A small self-supervised image encoder, trained from scratch.
Model: 32-pixel images, arch convformer, activation gelu, widths [96, 192, 384].
Data: trained on photos of plants and fungi (iNaturalist), 6.7 epochs.
Rows from block 11, named by matrix and row number. Each number is 128 + 24 x the weight over its row's rms, rounded and kept within 0 to 255. All counts start at 0. After the name is the row's rms in percent of the matrix's.
# pw1: token mixer expand (model.blocks.11.mixer.pw1.weight, 768x384), inputs 0-95
pw1.115 063 [112 109 136 147 145 134 133 110 112 151 131  99 109 153 144  98 147 125 135 105 156 156 112 161  90 172 151  70 113 106 106 100 129 131 164 128 134 113 135 138 143 156 189 146 144 143 120 141 141 143 140 146 131 132 108 139 170 123 120  96 101 132 128 130 117 120  84 144 121 124  92 170 114  70 123 154 178 174 140 141 151 139 132 135 175 157 105 120 121 112 139 148 144 172 137 150]
pw1.116 063 [ 98 157 127 177 161 148 139  94  94 135 107 102 139 117 115 139 107 101 125 111 138 146 131 138 155 174 138 172 109 121  96 194 116 115 133  97 130 100 146 119 126 131 131 162 140 147 151 156 109 161 128 114 115 167 117 107 123 111 130  87 132 185 135 127  91  89 141 155 146 105 142 191 131 121 123 108 130 100 140 144 170 133 151 125 130 105 164 115 125 115 125 136 109 154 131 158]
pw1.117 084 [ 89 112 139  90 143 107 101 123 148  87 150 166 120 147 142  83 139 143 189 126 122 132 129 154 113 154 142 114 139 118 143 133 121 124 128 161 123  96 137  90 108 131 126  79 126 151 171 142 105 110 120 151 147 100 103 161 136 144 123 154 100 146 108 151 159 125 148 121 133 130 126 104 117 132 142 142 171 138 116 105 106 129 149 174 187 125 131 124 107 118  98 140 114 113 130 133]
pw1.118 056 [137 145 107  67 178 139 135 155 132 139  94 118 185 110 125 132 101 135 121  69 170 138 126 122 128  98 130  93 128 146 114 127 132 114 155 158  84 165 114 109 125 158 164 111 104 170 131 129 136 140 151 141 107  98 127 159 134 129  80 151 145 146 163 139 101 138 139 132 115  88 101 117 128 134 146 158  96 120 126 154 106 105 122 118 140 121 128 132 117 140 134 109 118 125 143 175]
pw1.119 072 [156  84 133 120 101 145  75  82 135  87 122 139 143  94 202 150 145 140 175 117 146  92 138 123 105 134 143 128 140 116 143  91 146 140  98 141 116 115 153  88 132 113 150 125  99 141 162 113 131 143 141 136 131 122 140 159 111 166 112 121 168 150 165 161 118  99 124 118  99 151 148 133 121 162 153 113 166 119 131 101 155 138 178 121 137  92 135 138 180  99 117 146  95 164 131 133]
pw1.120 061 [ 95 155 130 142 184 168 145 118 108 106 104 122 129 105 101 137 110 115 126 119 118 122 133 129 141 166 154 136 127 131 150  70 139 150 136 168 112 120 133 103 129 149 117 142  95 145 130 126 103 142 124 131 139 139 166 168 133 141 145 150 166 140 122 159 115 126 126 147 137  90  94 110 154 111 155 154 146 169 166 112 124  96 127  93 142 171 136 189 131 133 126 165 119  62 158 124]
pw1.121 087 [124 118 132 132 145 135 146 133 114 167  88 104 143 143 126 186 141 136 145 154 156 128 132 104 110 152  95 140 140 132 116 120 166 111 115 102 122 162 120 134 107 161 160  91 155 125 140 136 108 148  98 100 155 106 144  99 105 156 112 105 154 133 136  94 171 134  90 127 174 136 123 113 146 113 119 144 108 107 151 116 145 115 154 125 137  97 111 117 109  97 154 136 116 125 150 114]
pw1.122 098 [151 120 103 126 148 111 104 148 130 118 108 189 104 108 158 111 138 109 147 101  91 135 132 126 148 190  91 135 135 153 128 175 126 106  93 133 164 110 145 111 109 145 124 131 146 162 128 126 154 165 116 114 118  84 124 134 152 130 155 138 133 120 109 123 164 143 128 123  93 100 150 109 164  93 108  86 158 109 141  84 144 155 135 105 125 149 128 126 138 135 116  97 138 143 156 176]
pw1.123 071 [ 77 130 137 166 111 111 137  94 107 188  69 156 114 160 150 113  96 135 130 131 124  99 101 122 128 124 132 144 160 138 121 116 109 130 151 132 150 163 140 114 126 152 102  98 118 153 139  95 129 148 120 111 140 137 141 109 149 116 119 107 164 140  99 108 126 123 143 162 111 143 122 118 102 122 124 112 197 163 108 117 162 127 122 113  89 114 138 153 131 145 130  72 154 125 115 172]
pw1.124 068 [161  72 126  83 157 175  83 133 155 138 124 133 109 117 104 111 112 115 143 102 117 133 108 109 163 149 127 148 117 133 128 185 135  79 120 138  81 136 138 173 145 149 150  88 151 120 118 100 142 140 132 141 150 115 141 169 110 117 120  97 124 147 131 120 126 157  70 129 127  84 110 116  90 145 112 126  88 117  95 108 141 119 152 128 156 104 104 111 134 125 112 151 129  97 155 121]
pw1.125 129 [133 116 152 122 134 123 119 118 152 162 169 144 110 106 166 119 166 119 136 119 141 121 141 157 168 109 127 132 121 115 135 138  77 164 137 123 186 106 123  98 150 148 147 129 140 186 142 146 118 133 147 110 130 111 116 123 147  88 122 110 145 118 154 157 139 126 154 138 132 155 165  86 131 161 140 161 107 125 133  50 213 110 114 130 133 164 180 146 155  85 140 124  94 110 128  77]
pw1.126 088 [151 143 133 112 146 153 136 106 161 131 148 125 145 137  78 153  86 127 136  78 134  86 140 134 105 144 152 153 135 136  94  96 118 110 118 165  83 158 118 153 164 166 154 129 147 144 157 125 133 130 147  89 136 124 101 131 107 148 148 150 130 139 166 122  94 120 158 160 102  92 119 112 114 121 146 105 160 124 157 139 151 135 178 136 121 143 124 142 100 190 138 142 136  95  84 142]
pw1.127 111 [139  88  93 106 139 122 116 117 152 123 156 138 136 108  88 107 149 132 117  89  92 118 109 142 109 145 152 168 131 133 132 149 115 108 133 143 162 157 122 116 171 146 118 145 102 109 104 145 115 155 126 120  50  84 161 156 144 129 170 152 190 160 126 107 140 118 130 154 176 109 184  77 164 118 164 109 123 164 123  93 154 144  71  71 151 132 103 109  94 127 112 186  84 106 138 122]
pw1.128 153 [113 135 198 116 137 175 114 131 120 144 102 158 141 159 125  87 132 165 154 158 173 117 153 127 114 112 158 133 148 128 134 124  88 141 168 138  96 134 116 135 138 112 115 120 128 120 102  94 148 112 114 145 135 109 151 127 126 115  75 150 141 173 129 148 142 132 144 147 142 102 113  92 163 140 129 102 130 167 128 140  88 148 100 108 168 100  90 130 131 141 112 138  91 133 136 114]
pw1.129 138 [116 156 166  78 151 116 148  80 125 147 141 109 153 149 111 139 112 157 146 127 111 128 133 108 169 142 119 118 139  94  90 134 122 139 147 123 150 144 106 127 170 121 153 136 119 129 130 162 141 122 106 135 122 122 138 150 144 110 106  78 126 148 142 105 119 122 153  94 136 149 141 139 157 116 149 143 147 129 138 141 100 111 149 155 132 123  76 168 169  97 125 182 101 122 105 100]
pw1.130 126 [ 83 123 144 105 123 143 140 157 132 139 124 148 134 126  95 184 185 156 107 171  92 151 101  86 147 152 142 140 124 140 162  99 136 126 127 137  68 127 124 138 113 154 103 169 109  90 167 169 133 125 143 125  69 107 138 136  96  98 144 105 148 185 136 133 109 124 190 135 104  90 120 165 117 122 110 111 148 118 155 130 158 168 152 150 146 119 146 135 137 140 126 141 139 132 109 148]
pw1.131 086 [ 98  86  94 151 161 152 115  98 125 106 148 170 154  86 106 123 117 100 125 166 164 108 156 121 129 107 128 135 118 104 158 111  98 116 156 145 170 135 181 134  71 163 171 134 133 120 122 163 141 122 139  88 166 131 124  91 111 148 125 120 142 139 119 133 128 123 123 160 143 126 118 105 101 105 140 130 124 126 165 116 130 113 128 163 136  79 129  92 160 140 144 110 127 124 127 100]
pw1.132 060 [118 165 140 112 141 122 141 101 113 165 106 119 150  95 113 131 113 113 130 104 157 102  85 107 154 150 162 135 145 145 154 158 144 130  83 119 155 127 153 113 155 119 111  79 120 115 124 123 187 130 156 117 107 121 108 141 144 128 122 109 141 145  90 104 123 143 195 158 155  79  91 132  98 142 135 115 153 130 140 152 138 153 118 123 105 138 120 137 152 134 145 150  90 135  99 154]
pw1.133 139 [145 132 123 113 111 126 132 126 105 133 119 113 100 142 141 122 127  90 159 121 112 106 119  95  83 155 132 115 135  99 138 143 181 107 129 141 145 107 111 117 127 128 105  96  89 164 140 164 139 172 156 118 110 115  65 110  69 132 135 120 153  86 103  96 109 161 125 189  87 145 138 106 133  92 132 103 124 142 153 140 154 114  92 119  96 127 116 135 162 106 131 103 165 140 108 103]
pw1.134 063 [122  90 134 133 123 130 106 109  86 129  63 121 105 117 169 138 113  94 119 112 146 121 118 132 136 131 140 157 126 159 116 115  88 140 156  96 143 146 148 134 119 131  84 109 151 148 139  73 134 122 179  88 126  66 142 132  88 131 109 108 138 102  75 157 126 155 108 103 161 145 146 150 108 124 132 134 175 171 126 137 149 144 151 132 126 129 149 125 119 111 122 105 107  95 165 117]
pw1.135 118 [116 125 140 141 130 138 122 120 123 102 123 148 104 159 123 133 116 184 176  96 140 145 125 110 158 125 143 132 129 122 142 133  98 135 157 135 113 143  94  83 143 145 147 148 158  70 109  74 140 145 112  83 119  78 155 183  94 138 113 125 112 123 130 133 166 109 136  75 153 119 143 114 101 112 137 111 130 143 135 181  71 135 142 115 133 122 146 125 157 127 110 113 124 120  92 126]
pw1.136 075 [ 86 135 112  86 138 158 115 147  89  86  85 166 121 121 151 143 116 118 148  90 137 122 132 113 149 156 110 139 133 105 166 139  63 142  67 128 121 139 110 116 167 115 119 109 140 136  91 177 151 115 112 108 117 127 140  98  92  94 129 121  63  97 151  84 129 118 104 138 127 119 165  87  81 171 151 143 130 144 176 101 171 103 108 121 147 129 138 130 121 117 106 123 116 134 144 170]
pw1.137 068 [111 124 133 150 128 179 150 118  94 137 104 149 157 106 115  72 119 181 131 119 117 112 153 103 163 105 121 131 101 147 152 146 126  88 160 143 130 200 152  89 146 175 118  97 154 130 145 143 139 144 118 111 142  70 156 112 148 117 152 127  90 116 129 107 156 130 146 143 124 106 106 109 143 105  84 171  93 120 123 122 113 120 155 156 137 133 126 121 139 107 139 134 119 137 113 129]
pw1.138 087 [118 145 107 115 136 132 115 148 125 155 131 132 139  81 110 120 120 119 163 123 131  94 159 134 148 128 126 155 138 102  99 143 125 143 127 108 120 155 124 173 147  86 152 104 119 103 122 114 140 127 145 127  93 131 134 106  89 123 140 151 100 139 130 138  79 151 124 140 102 169 110 158 138 133 108 145 162 137 144 125 122 125 122 125  94 116 144 163  57 128 174  98 139 165 133 128]
pw1.139 058 [113 111 114 104 146 123 101 120 148 144 197 156 124 149 146 111 115 150 149  96  61 114 108 125 139  73 160 152 117  99 146 143 113 147 105  73 162 168  98 101  93 142 118 111 170 126 180 129 139 154 142 138  87 161  98 150 107 153 122 123 104 126 137  98 119 106 144 146 157 137 138 199 145 123 121 161 140  94 122 100 145 149 126 123  86 140  86 128 168 197 130 128 132 131  84 143]
pw1.140 110 [ 95 139 133 145 127  96 135 129 106 125 177 129 124 155  88 112 104 145 123 162 139 119 100 105 128  82 100 127 137 173 132 151 139 101  60 164 116 172 135 118 129 102 120 131 123 103 120 113 154 141 167 111 113 109 118 138 129 136 125  92 123 114  84 138 109 140 112 105 135  63 153 179  95  99 101 126 120 113 131 127 161 107 110 127 133 116 145 156 115 139 163 115 131 120 128 121]
pw1.141 067 [136 152  93 134 143 123 134 155 125 130 134 118 115 112 107 140 102  89 143 100 153 125 133 140 164 142 152 138  99 142 157 133 116 118 156 147 139 120 123 161 115 143 146 134 167 141 137 126 173 145 116 171 128  93 140 121 138 109 106 128 130 169 144  58 127 152 127 150 112 184 145  94 131 125 103 124 150 147 110  71 159 118 105 109 115 192 146 102 142 139  71 133 117 137 132 140]
pw1.142 136 [157 100 135  92 128 149 106 129 154 166 106 122 101 128 166 124 174 110 129 114 144 133 117 106 135 120 129 101 133 121 204 163 140 156 101 144 166 168 132 146 106 156 116 172 141  88 117 118 127  83 121 157 138 136 159 118 135 139 122 165 101 130  75 122 135 125  93 147 166 131 111 124  93 116 133 106 103 146 124 115 140  99 118 123  88 155 138 137 136 155 177 108 130 171 119 150]
pw1.143 111 [120 103 146 144 112 131 104 126  92 141 141 109 128 138 150 154 144  89 112 142 112 117 141 112 118 123 128 119 157 172 123 108 166  84  79 119  93 171  80 186 126 134  63 118 171 170 107 102 134 131 134 115 120 113 122  81  85 112 141 135 112  91 123 122 123 114 126 147 158 112  73 147 121 100 131 121 156 123 154 162 171 170 122 132 112 141 139 112  88 113 150  92 144 172 151 127]
pw1.144 065 [132 130 159 125 169 168 131 116 118  94 137 148 128 129  95 173 167  68 117  89 135 133 138 120 167 148 138 144 108  90 180 162 135 139 147 140 142 184 123 139 100 126 130 138 120 126 128 138 133 145 105 129 137  99 119 139 106  84 151 131 158 112 100 120 178 160 212 154 176 167 124 110 135 127 171 135 108 138 159 148  96 166 113 115 129 124 175 146 106 107 123 161 164 108 131  99]
pw1.145 092 [ 92 143 141 172 115 146 120  82 144 108 103 125  95 124 109 123 108 159 119  90 117 107 127 148 136 153  99 153 108 144 130  85 110 106 147 123 134 118  85 119 107  91 137 130 150  88 156 125 132 110 178 122 168  82 116 118 126 138 135 119 118 101 182 128 126 156 172 158  70 125 110 134 126 124 144 158 124 186 114 147 137 125 132 134 120 125 148 129  99 110  95 134 135 127  95 143]
pw1.146 109 [124 100 102 132 100  86 129 103 107 118 183 128  94 142 113 176 141 138 117 130 171 165 136 106 106 110 142 108 112  98 115 168 137 121 135 113 126 118 164 174 120 108 164 147 109 134 124 167 131 103 157 127 124 162 140 158 175 132 105 104  96 143 111 156 115  91 161 155  78 140  78 124 116  87 147 149 132  97 160 164 109 118 125 101 120  99 126 121 117 170 171 129  90 156 126 122]
pw1.147 078 [ 99 143 135 151 149 127 131 137 110 179 119 118 157 108 149 133 136  83 135  94 123  91 131 138 154 173 118 121 159 133 145 125 122 136 143 147 177 107  87 129 134 201 151 123  80 110 127  95 104  88 111 142 126  97 144 125 142 142 107 109 133 161 113 137 146 114 123 143 128  85  95 157 115 176 140 124 132 153 150  97  81 161 109 119 127 139 114 120 105 157 145 115 145  95 106 156]
pw1.148 104 [155 115 160  94 138 119 144 140 123 133 118 153 155 150 102 139 107 136 153 134  98 128 100  95 129 136 106 139 112 169 144 125 118 108 156 153 104 141 161  87 102 143 131 138  73 133 118 115 140 147 118 100  79 110 154 158 161 152 109  93 100  92 114  94 117 113 149 144 128 136 138 101 112 142 142 141 128 126 115 121 174 137 116 122 125 114 120 136 104 163 138 130 112 148 107 122]