config.yaml
arch: "convformer"
model: "self-supervised image encoder"
train_examples: 90422
method: "byol"
activation: "gelu"
kernel_size: 7
projector_hidden: 1024
projector_hidden_layers: 2
init: "trunc_normal_002"
lr: 0.013
epochs: 6.7
final_lr_fraction: 0.1
adamw_weight_decay_other_params: 0.05
Rows from block 8, named by matrix and row number. Each number is 500 + 25 x the weight over its row's rms, rounded and kept within 0 to 999. All counts start at 0. Numbers have three digits each. After the name is the row's rms in percent of the matrix's.
# pw1: token mixer expand (model.blocks.8.mixer.pw1.weight, 384x192), inputs 96-191
pw1.2 130:514491501504451481592481469499475470525478516474510478488499500514508500512528516521481546493524510506476469508487513524537514452482479539517502462512521508491498468526526444498467495525494486487458486524487475510486489483498529525529484515531437516481516471492482500515492487484476507482
pw1.3 080:518528531532519510525552524505563494495512527470459494483506516481514476489516523534518514552498461491561472517470525529543468528523511467545522414510464515539472499516519523487519495514535501479474500507483470493514520510458526495481460533519471549533466532545494518499493489463495493483
pw1.4 071:470510517497506473492485492450519531482518491500496537494518510521467506517484529460488475533479497440489493453511504447501483500499479462534513510486486495534564494512502504474483540518551486502537517501508507551483527534469531505482487519521475451518516516503481544500523525530537476524
pw1.5 099:501523471541495446485506533487496464533512500434513558523501537499475542527508496497532484507496507492550495507487499484466529458547489509496533509483488536455539544542494476486497534525517509510493508471521451465513494514493483536523492535455471533536553530527492490492516453472507507493
pw1.6 095:471459533556543493486498519525496500476519482462519505488492470501488522509470490494509477495522485504508525472522496479487511492495480539502535491512481445487482525496484471520511508545494533495504548515494473507489518518482476478494435491521492527518500517471537517473497476521540476491
pw1.7 112:482487486471517522476511484484570486489480462493483472486491522494472470467511498508474489520471488464515543449536528475478485507469484493529522461501514540488478472449513516518482490510503520527531522533516504505468461530487464538470513525518516535498483506475480485523473497504513506491
pw1.8 110:482496504514469486535469523459484445437466518501507520533494506484540520467531525509476498490486501489514511479458526521490481449475502489518516496511468502498468578516513508490450489488509447507465527473480487489509536474446514528521513480467486469510528520471498511510522476486535543484
pw1.9 090:473475488504542485509502479431518471493500481556473498515473498526528524508483503479542497496483513485480495499459516499564460485518508507484525530506505520507487499509526518499487497502460567476548473518529460502499512548522494507501474481476444503466553483526478543511502507475491506515
pw1.10 087:533504488508504505536479475452540504518519504506545497487524466523478547489530503517490460457454470471465518452431501538479514487494477527456496509516473500528492500507465497559507470520531509463546511494465437468466469528537522500489518527485465501490461508520490498464502514529518498522
pw1.11 143:478498496527482499513529503455476481474488491514486525539493502541493510491529488486499501487489486507509475463483491488480486468536532534477539490485477488501467485518515467515482491527454555484496522506472481479504584470478472461507509496542485478507421478456503494501530499494457558498
pw1.12 122:504504489516530510548526471492482491466535486444528482488467489495516531513492515527505463534522509496489504481484522529514472495512544495489470544504503562522493462516480498491490542522495510505512473499525497558514519492495482523521470493490497499487496508510467537510513464512510503485
pw1.13 098:466529483507485516505535484485520484507511526514527527469507511472457511468506484505515495488492509554483489502502479514518495481554506479495505471489494545504519503501525524508489505480497491534525540508479506507540498522525526490447511485498467507536514488556510494481494537527520559474
pw1.14 106:453521566515503491500486540486514508490562454525497447539512497535501519493480487468501526491516533502505479495485518522498496518510503510524550461474489532488492534526491505467468453482496510496462523453487469465538503561475514489524500477518536505538477518552481517486495474480483545515
pw1.15 114:471472486550546507530540499544477485528507537473526525492493514489494488478491516517479502561505506510439507509509540500486484502485506511516538528500491538489548510479508455536483508476503462487504501532513515472474537491452511516522514501535533544495532481538490499490476496489529462522
pw1.16 062:520490511516524466482528476486502514495494481500489470504498529526509516466496507466460527504486481503509516484492544502489525476493495503497500501530480546455480488499490527513481484520471522499497489471483512513468540497489546498545511538483507495505481500482520470564489547465457499513
pw1.17 115:480499472481501481520488485472481472506529492480512515487495508458493515499490480502474505539492454501507524466528490493486481503540504455491529491499537484526470470498482533473522483434521479461515502516488530443485445493491445516498540465496462464487493484528455533484510560523490508530
pw1.18 096:542490462534519483480506478484454525533453521489494539480498486497519521507503488513520476488452531513485526472527530497510458476497507508533509452520508489520524514501480542499496515572466544520502470471475478504460491520508497515500524486484455523485509514513496500495494436473480477502
pw1.19 111:534472465528486502532529471518494504530500479519510503485475525491512506495505505521472500497518496530521517506474499507499509478563500506503501512506437485496479515508495516524543497533522502481538488443488477560472496477529526504496503509513465472521520530453522506457520516451528488489
pw1.20 107:505508497496512484533501487472487500474492496510458490505508502535532474489498499490509502503485489455493543463485487570480479472520514491481523528500516539506502478507504528502497479512496484484532492471468534524474547518510524499482481520506480494487467534484486503467491536543485459478
pw1.21 085:535468457505460511548510516522512494499537494489490513478535530506525492477505487476459482523499452491532451453468495537518515491521493538512509483504486482496510495483486539521502510522476513428528503506497446502474542482501521505492506482539509498538434533500488469523473531531470506487
pw1.22 121:481482470493458503510537503451524458470499492493532480518500497524486522504517476471484526516486542509510581513498516492517499513508499504489476506496527484501508509533505534497494491555485528515478496491498495492491538482456526460528458455511493506515540541459491523494467522509549510511
pw1.23 093:486506494518481489536494475475534480500519502479528522464495485494488485472515480431473510527532508508505485467504547509511482519504521491533491539518467511556528510545497492503502460512470496493505471501510442516502512497487523494516554489488519537495493515552473481493475474458489495529
pw1.24 103:475502492526508498493498525476495479505509490507476532504535453467475561467482463499527494507487440529500495498468494491515510457510496508447559496510454447510478510485457565530457546506516510498508468530471495514493494506526511510545450524513492482511457485556488492483504507500505462503
pw1.25 107:523481485499503484507489507522523500501534508482460479503478566503492519437494493533532476485529524463526521472485492480553496479534518512517530460497493515475489539463489504510464503489489522464526531490474465506546485503548524489515529531526490463550524511490427509486520470500475432504
pw1.26 096:492517491510496484516499527521510473479489555452467548473503473528506520484482508508561516489542526527492521489508549511517469523447468470510520524454486487477487508482505510486447504449479476483508506537507495497523503527496487496511516512471496538506477489514509511488508547517566509478
pw1.27 118:491484491529486510465500459487483513524480509428515469467527478484502467472518504505521486500496503495487529464507460464482544540507503527514523464518487546516533486445515518502534480502480491476488483485502481513522557548500522536516460525533494530535519489450467519531478436506525529507
pw1.28 123:457499499511479521537506527484462491462495513487495524459502488487431491486493492492519494535515531535498526520482488527544491516516506518498509510493450537514506470527491526467485474542438495506485524473456471484486503482450513502507494512539435548538527488479479463504483468522534520514
pw1.29 107:513472482505501511536526490551437443462542501488493485475479519495495461461465485512500473448522487500450533490506518508563516508502501484479541491476503530483528493523495497489479517496518503505500490474563499508475513496504535533506458519520488531510480477531530493493513511503480502530
pw1.30 113:496509493526518486499486469491517505460530501506520487510476498476485489508519510511502490494494520518496547469476491469469511492553502494491476496507475517523495456507498439487493523499529490489463498472477537449514499512527531501514509499490489469509497464519476530512506498485538483486
pw1.31 110:460457495557515531516491514484518511495525461493504466493479511507452506464500536467509512497486543507492498470473518515484485494477494478500476470467525482510479439474523558511485482513478500516517484472470477494451506538439521518458496530507482525500483500513449494454482471489515511481
pw1.32 096:497508440534549530455504478499499472501517476525509542501485525479495548451488477491500529506501501452496542508538511502505525499463495502450487471515461500491487499498516492526485504543424537500510500463521448457525505490472508495497515516514494537536501526528539514491464528523491509502
pw1.33 079:491489462507517460477493511506517507503515529496522503493492487520506525465516525503478490483515484530469524446510466529515465497479476459476523518529509464517482460483573514503480542567518505556513490496449462481502532491469487487449499535508520524542508531514505471481460521529530507483
pw1.34 104:487457462554551475485483495494532482466427473492441485442530490510484518539504539497499487509472489485492524495507525455534462488471508482518529489507480543551548507502503514509511494523506542463496498540509504515529515513470495484493514542492490514514503502521534526503547475571452507503
pw1.35 087:495505468523540445516488466511519446469500471505472487512473455504514526514485509485492478471520516506494510508502560486537501498469464477493513469513525512480474481520513528541513459498494513510512530540491478542507480535510492493513551477502498483506527572526494479519473429500456496477
pw1.36 119:477511517561508500522512516517493511502500494452529505511523477543501466445489507477509484493484512489489573504485490464529473507487530494512486507463509499535491542476511497492542514489507479494518505505485504502498475499491513538502500533495489551479504478556516456514478476506538475495
pw1.37 108:470485514518535459486491489484495499479500528511492485497498473483503504482493491496498541459511534483506462498537515496533476481535549522521494471513522496493506499480545533490452576513522511481477491520464519505439489464468505490487455521509554524529483530513480495474522469475558513528
pw1.38 098:498505480482524492544529487480535452533506556493483470486495535496500507490518515499494468477514466553518538537469538460490523501517511517468494521510522458520515493525477517506495494494532491507498492540467503521493447495509530492514501538542496495522531483495507489455447504459527545541
pw1.39 110:499513470555483496562508508463549481458492489493516507488526551496455544506537440512489475488514512489487557502481480500535521479479483541453526492497523473502513487533469507502487491511499495447489530470502507467534549516495487512507523507456519530486463484531485496476512481527541501549
pw1.40 098:480569513547512494510559496498458440493504530476527491467488495519515492442509560475530533478531514480551560497491496497507506507476484500506558514493482507498475517505505448507527527530503541486469507496485557516470516486509532512522486536492509472524456483498473526488521522515474489496
pw1.41 065:488476537506525471511566490524454458481497454518503524510502503526497513485479462509493474485461507512475477473527543523495512521509529490518540531556487510512485450472530499477523481547461479487494519458453518540545511492506526487471492489492490502512503535487512495493495512519508489474
pw1.42 074:541468476512492516481506504505515481472520538502482484529497471504540508488475478479524498507507475519532516518507500474501478491493528514540553501417500490503506454468537465509485541528481500470529474487521520545501486485497512501495488482529495524530446482505499489510528509538482515511
pw1.43 104:448497461482489444479549537528512537543467567488465530538483511507467513490531517542501497461455486481508510509501504524471496466488468515473539454477504504485503476465525505497465483494463511502492499549483503553520504506496495500535480477554474499456538489482466515497495496492530503506
pw1.44 095:477501503507497475509485499465491505489513482500500451478524481502470513454488503510497522468522468490541557464470458465497506523513462453495501529502523558543518445511487466496518503482488514468510511526484472521536518536508479477502448506468476479520448511438508516526497499516514464490
pw1.45 105:460519481510509495498480470536534507504481464478479490513497486493545493505505529490480444511527493504519494454532471521543534464489475524493532502504519533524537492515488493510476503541482484461474493527515509454517504507487532498500507490490465494525492449548542469513523508543503510515
pw1.46 083:480462517531489479544483484548481493478541524561476512524499487478508461470479476506511537556507498453533521499509492492499504518496518528497476522523534484471486536496490496476510508562470481478488487478462502461483537511456485507484530500486505490501495486502475477479491461547547514488
pw1.47 103:451529509501533474469518474477483521520466556486498483486504483497532489494491503514498495502506514490440502464509530499486496453505490500507516449473498508519504463492497435474488536514513510492519470502476519471532437519505494536470498513546507524492518495510474507501498528491481506486
pw1.48 092:491439487534484503533480500541466476462528519492539505505494517486538513513521503517483505492510492481525495465520546496504524493536496485514511503496473452509500494498502517489536527483500453493472530503516550526506492506537481508479457447544496483581487509527479469453524455513512489525
pw1.49 088:474474493496524516527484509542531478512521518492486524496515475494497495461451496496472516505453483492511490502531468506509533492464471507525471485533483514504512517498548528527495520569532508503531486504506456512523557512468482492511504514536479566491491423483524508523458435493549509497
pw1.50 138:517506528502508448507498523516498503479524530470510480528522523481504481450483503521532478510522480522497536547474486473533470516495469500453469475544475537553474526541465508508446514464505557515506515515496442497501492495465485521470482486462517529518512503534488466504555493459536523512
pw1.51 107:540468480492455507508472507493530523508539478530489501492486495482524534497506526538512496503497513485463516463512506503511509487521510520496480513525504511512462474489508533497519510506445550488494507517484473514466531533472479493528491513472517488507508540496498566536489517529506454512
pw1.52 089:449455504479508492525499573497519518463502496527514513507494516508463520484498543535462549523485469523494498454473499479489519470479504534494499499494474511547506531489482510488515508539508503504485511537513456482462539494515528512522497512506497493490483498493464517479457489488509524488
pw1.53 120:502521492505542444514505492516514486492520447472524512468479490491477508494503505493481555523525504527518496515505552499511510496503515510497565502493539509516481497512503521531502517530471474495514500479451518445514540549503473506550495484501511529480505507532448470510521491512511474507
pw1.54 086:524538502501529485541532539507491455480509486472472501480513518537506479447527476501510504516503505463527487496471503493508515471539441464506511520499462481506462483494495545522487496526539506507510529485530460533491512468507504527460489513488447481495467484542500495474484461502494468464
pw1.55 112:481494473481492514539502509503521520512486489546500523511486492471498545496491506474501490505479451464516511482481519478523458522511488487496515498505502438510525455467473523499488502512441539525488499528539465517451509538532475491515521501535512502486475501529472511484472473518515463490
pw1.56 087:523525528519523549456489493540544452552529498481458508479471543507500520452508486477484493520488514488509484477505545440502518503494486495541555522498474549474551519545438487527522508470492484504492502524493492526506550502498514521489501522524542491496511509492455522485491487523502547483
pw1.57 104:477504481502519487508535489502474488510497527444533504475479557531514516509533476514528491466486512513465497496486482479525500468528472543520501489504502464489469487460501506479497499553519507571513488479476502545502512498542533532457526493472511511478503527477491494484493502510525476458
pw1.58 103:545471470514516504505511475540488476487482502517515508523497489467513465481503510518509476490494517523503499507482534526525509529504548500537532529448517496529469506502492501519513516504489476539499456507451470540517477531515478484489492502490531462494477505533422524504495505500510486509
pw1.59 123:489553484498515487488545501503492497514502528401482506525520525498536462481460489474461495480451483530510534477521481486517511473486452492482535476517462508529504490516497507464514497514521494497508468465516517494505567497509491506520520518518461486483493505499470539495486474504480500510
pw1.60 082:434506511509535514492455494442508489508504513444489454487496501477502519500497486483493497521525540514517490513510488517505489499507495519462501491484510487494465487509515530502502524514437486506489510502456501478474472451507457509496523479519509483519485502493469506510512506553445496553
pw1.61 103:523526494541492505485530511476489455489482509511455493484498492505532515523513513494503486475494553517495557518524544482484532518483515476524458459527459483525518498540479485513475477528488485505514510471485512500511437520539485524523498513508476510454526505517465498529480500456520488522
pw1.62 077:500528480463461487551520490481488515481538555488486541512464514500523494474474500525467506498495464489485520475487500494504468505469486546509539480493528545496515504529533496450485533487504508498498512484485487520502508527505562507483473418461479529538497528475485474478497492465537534440
pw1.63 085:512462467490498542499507511497468478514505490485508502514501550501474520469481496499530495499489523487505446470464504543506489523483476521485544454521491515454519502494506463519484493498487506468508473503495482524493474523488505463520530438537468546501439503508513486501503526496469495457
pw1.64 083:479510470540491496535494472502457500528510515511468525439513537494495494506512518506505469492494515503475543474481469490502507515501507495575492497488509500514488517431455511511508500487434510487483516469519480481513472530525448482494486517496482491474505481518474500515501451494509522514
pw1.65 138:497537478453555532499490502492527487503494516493493486519540516508500532468480545480510507495493470495496536512512525494535528510489478529435500485501490508512496515527515499505489538526447515479497501487518476519451496527517483517459478481504475551502469513530505499496541520497509490492
pw1.66 107:501516522503457489552480514501528498493470553543493538524469511513523502557505508486478505514505516506477504521504505525511482520466509520513543531479481515468486482491464494516517519509516480498510479504477490517507550531493504489510471461503489481512462493541452530522510494494491463507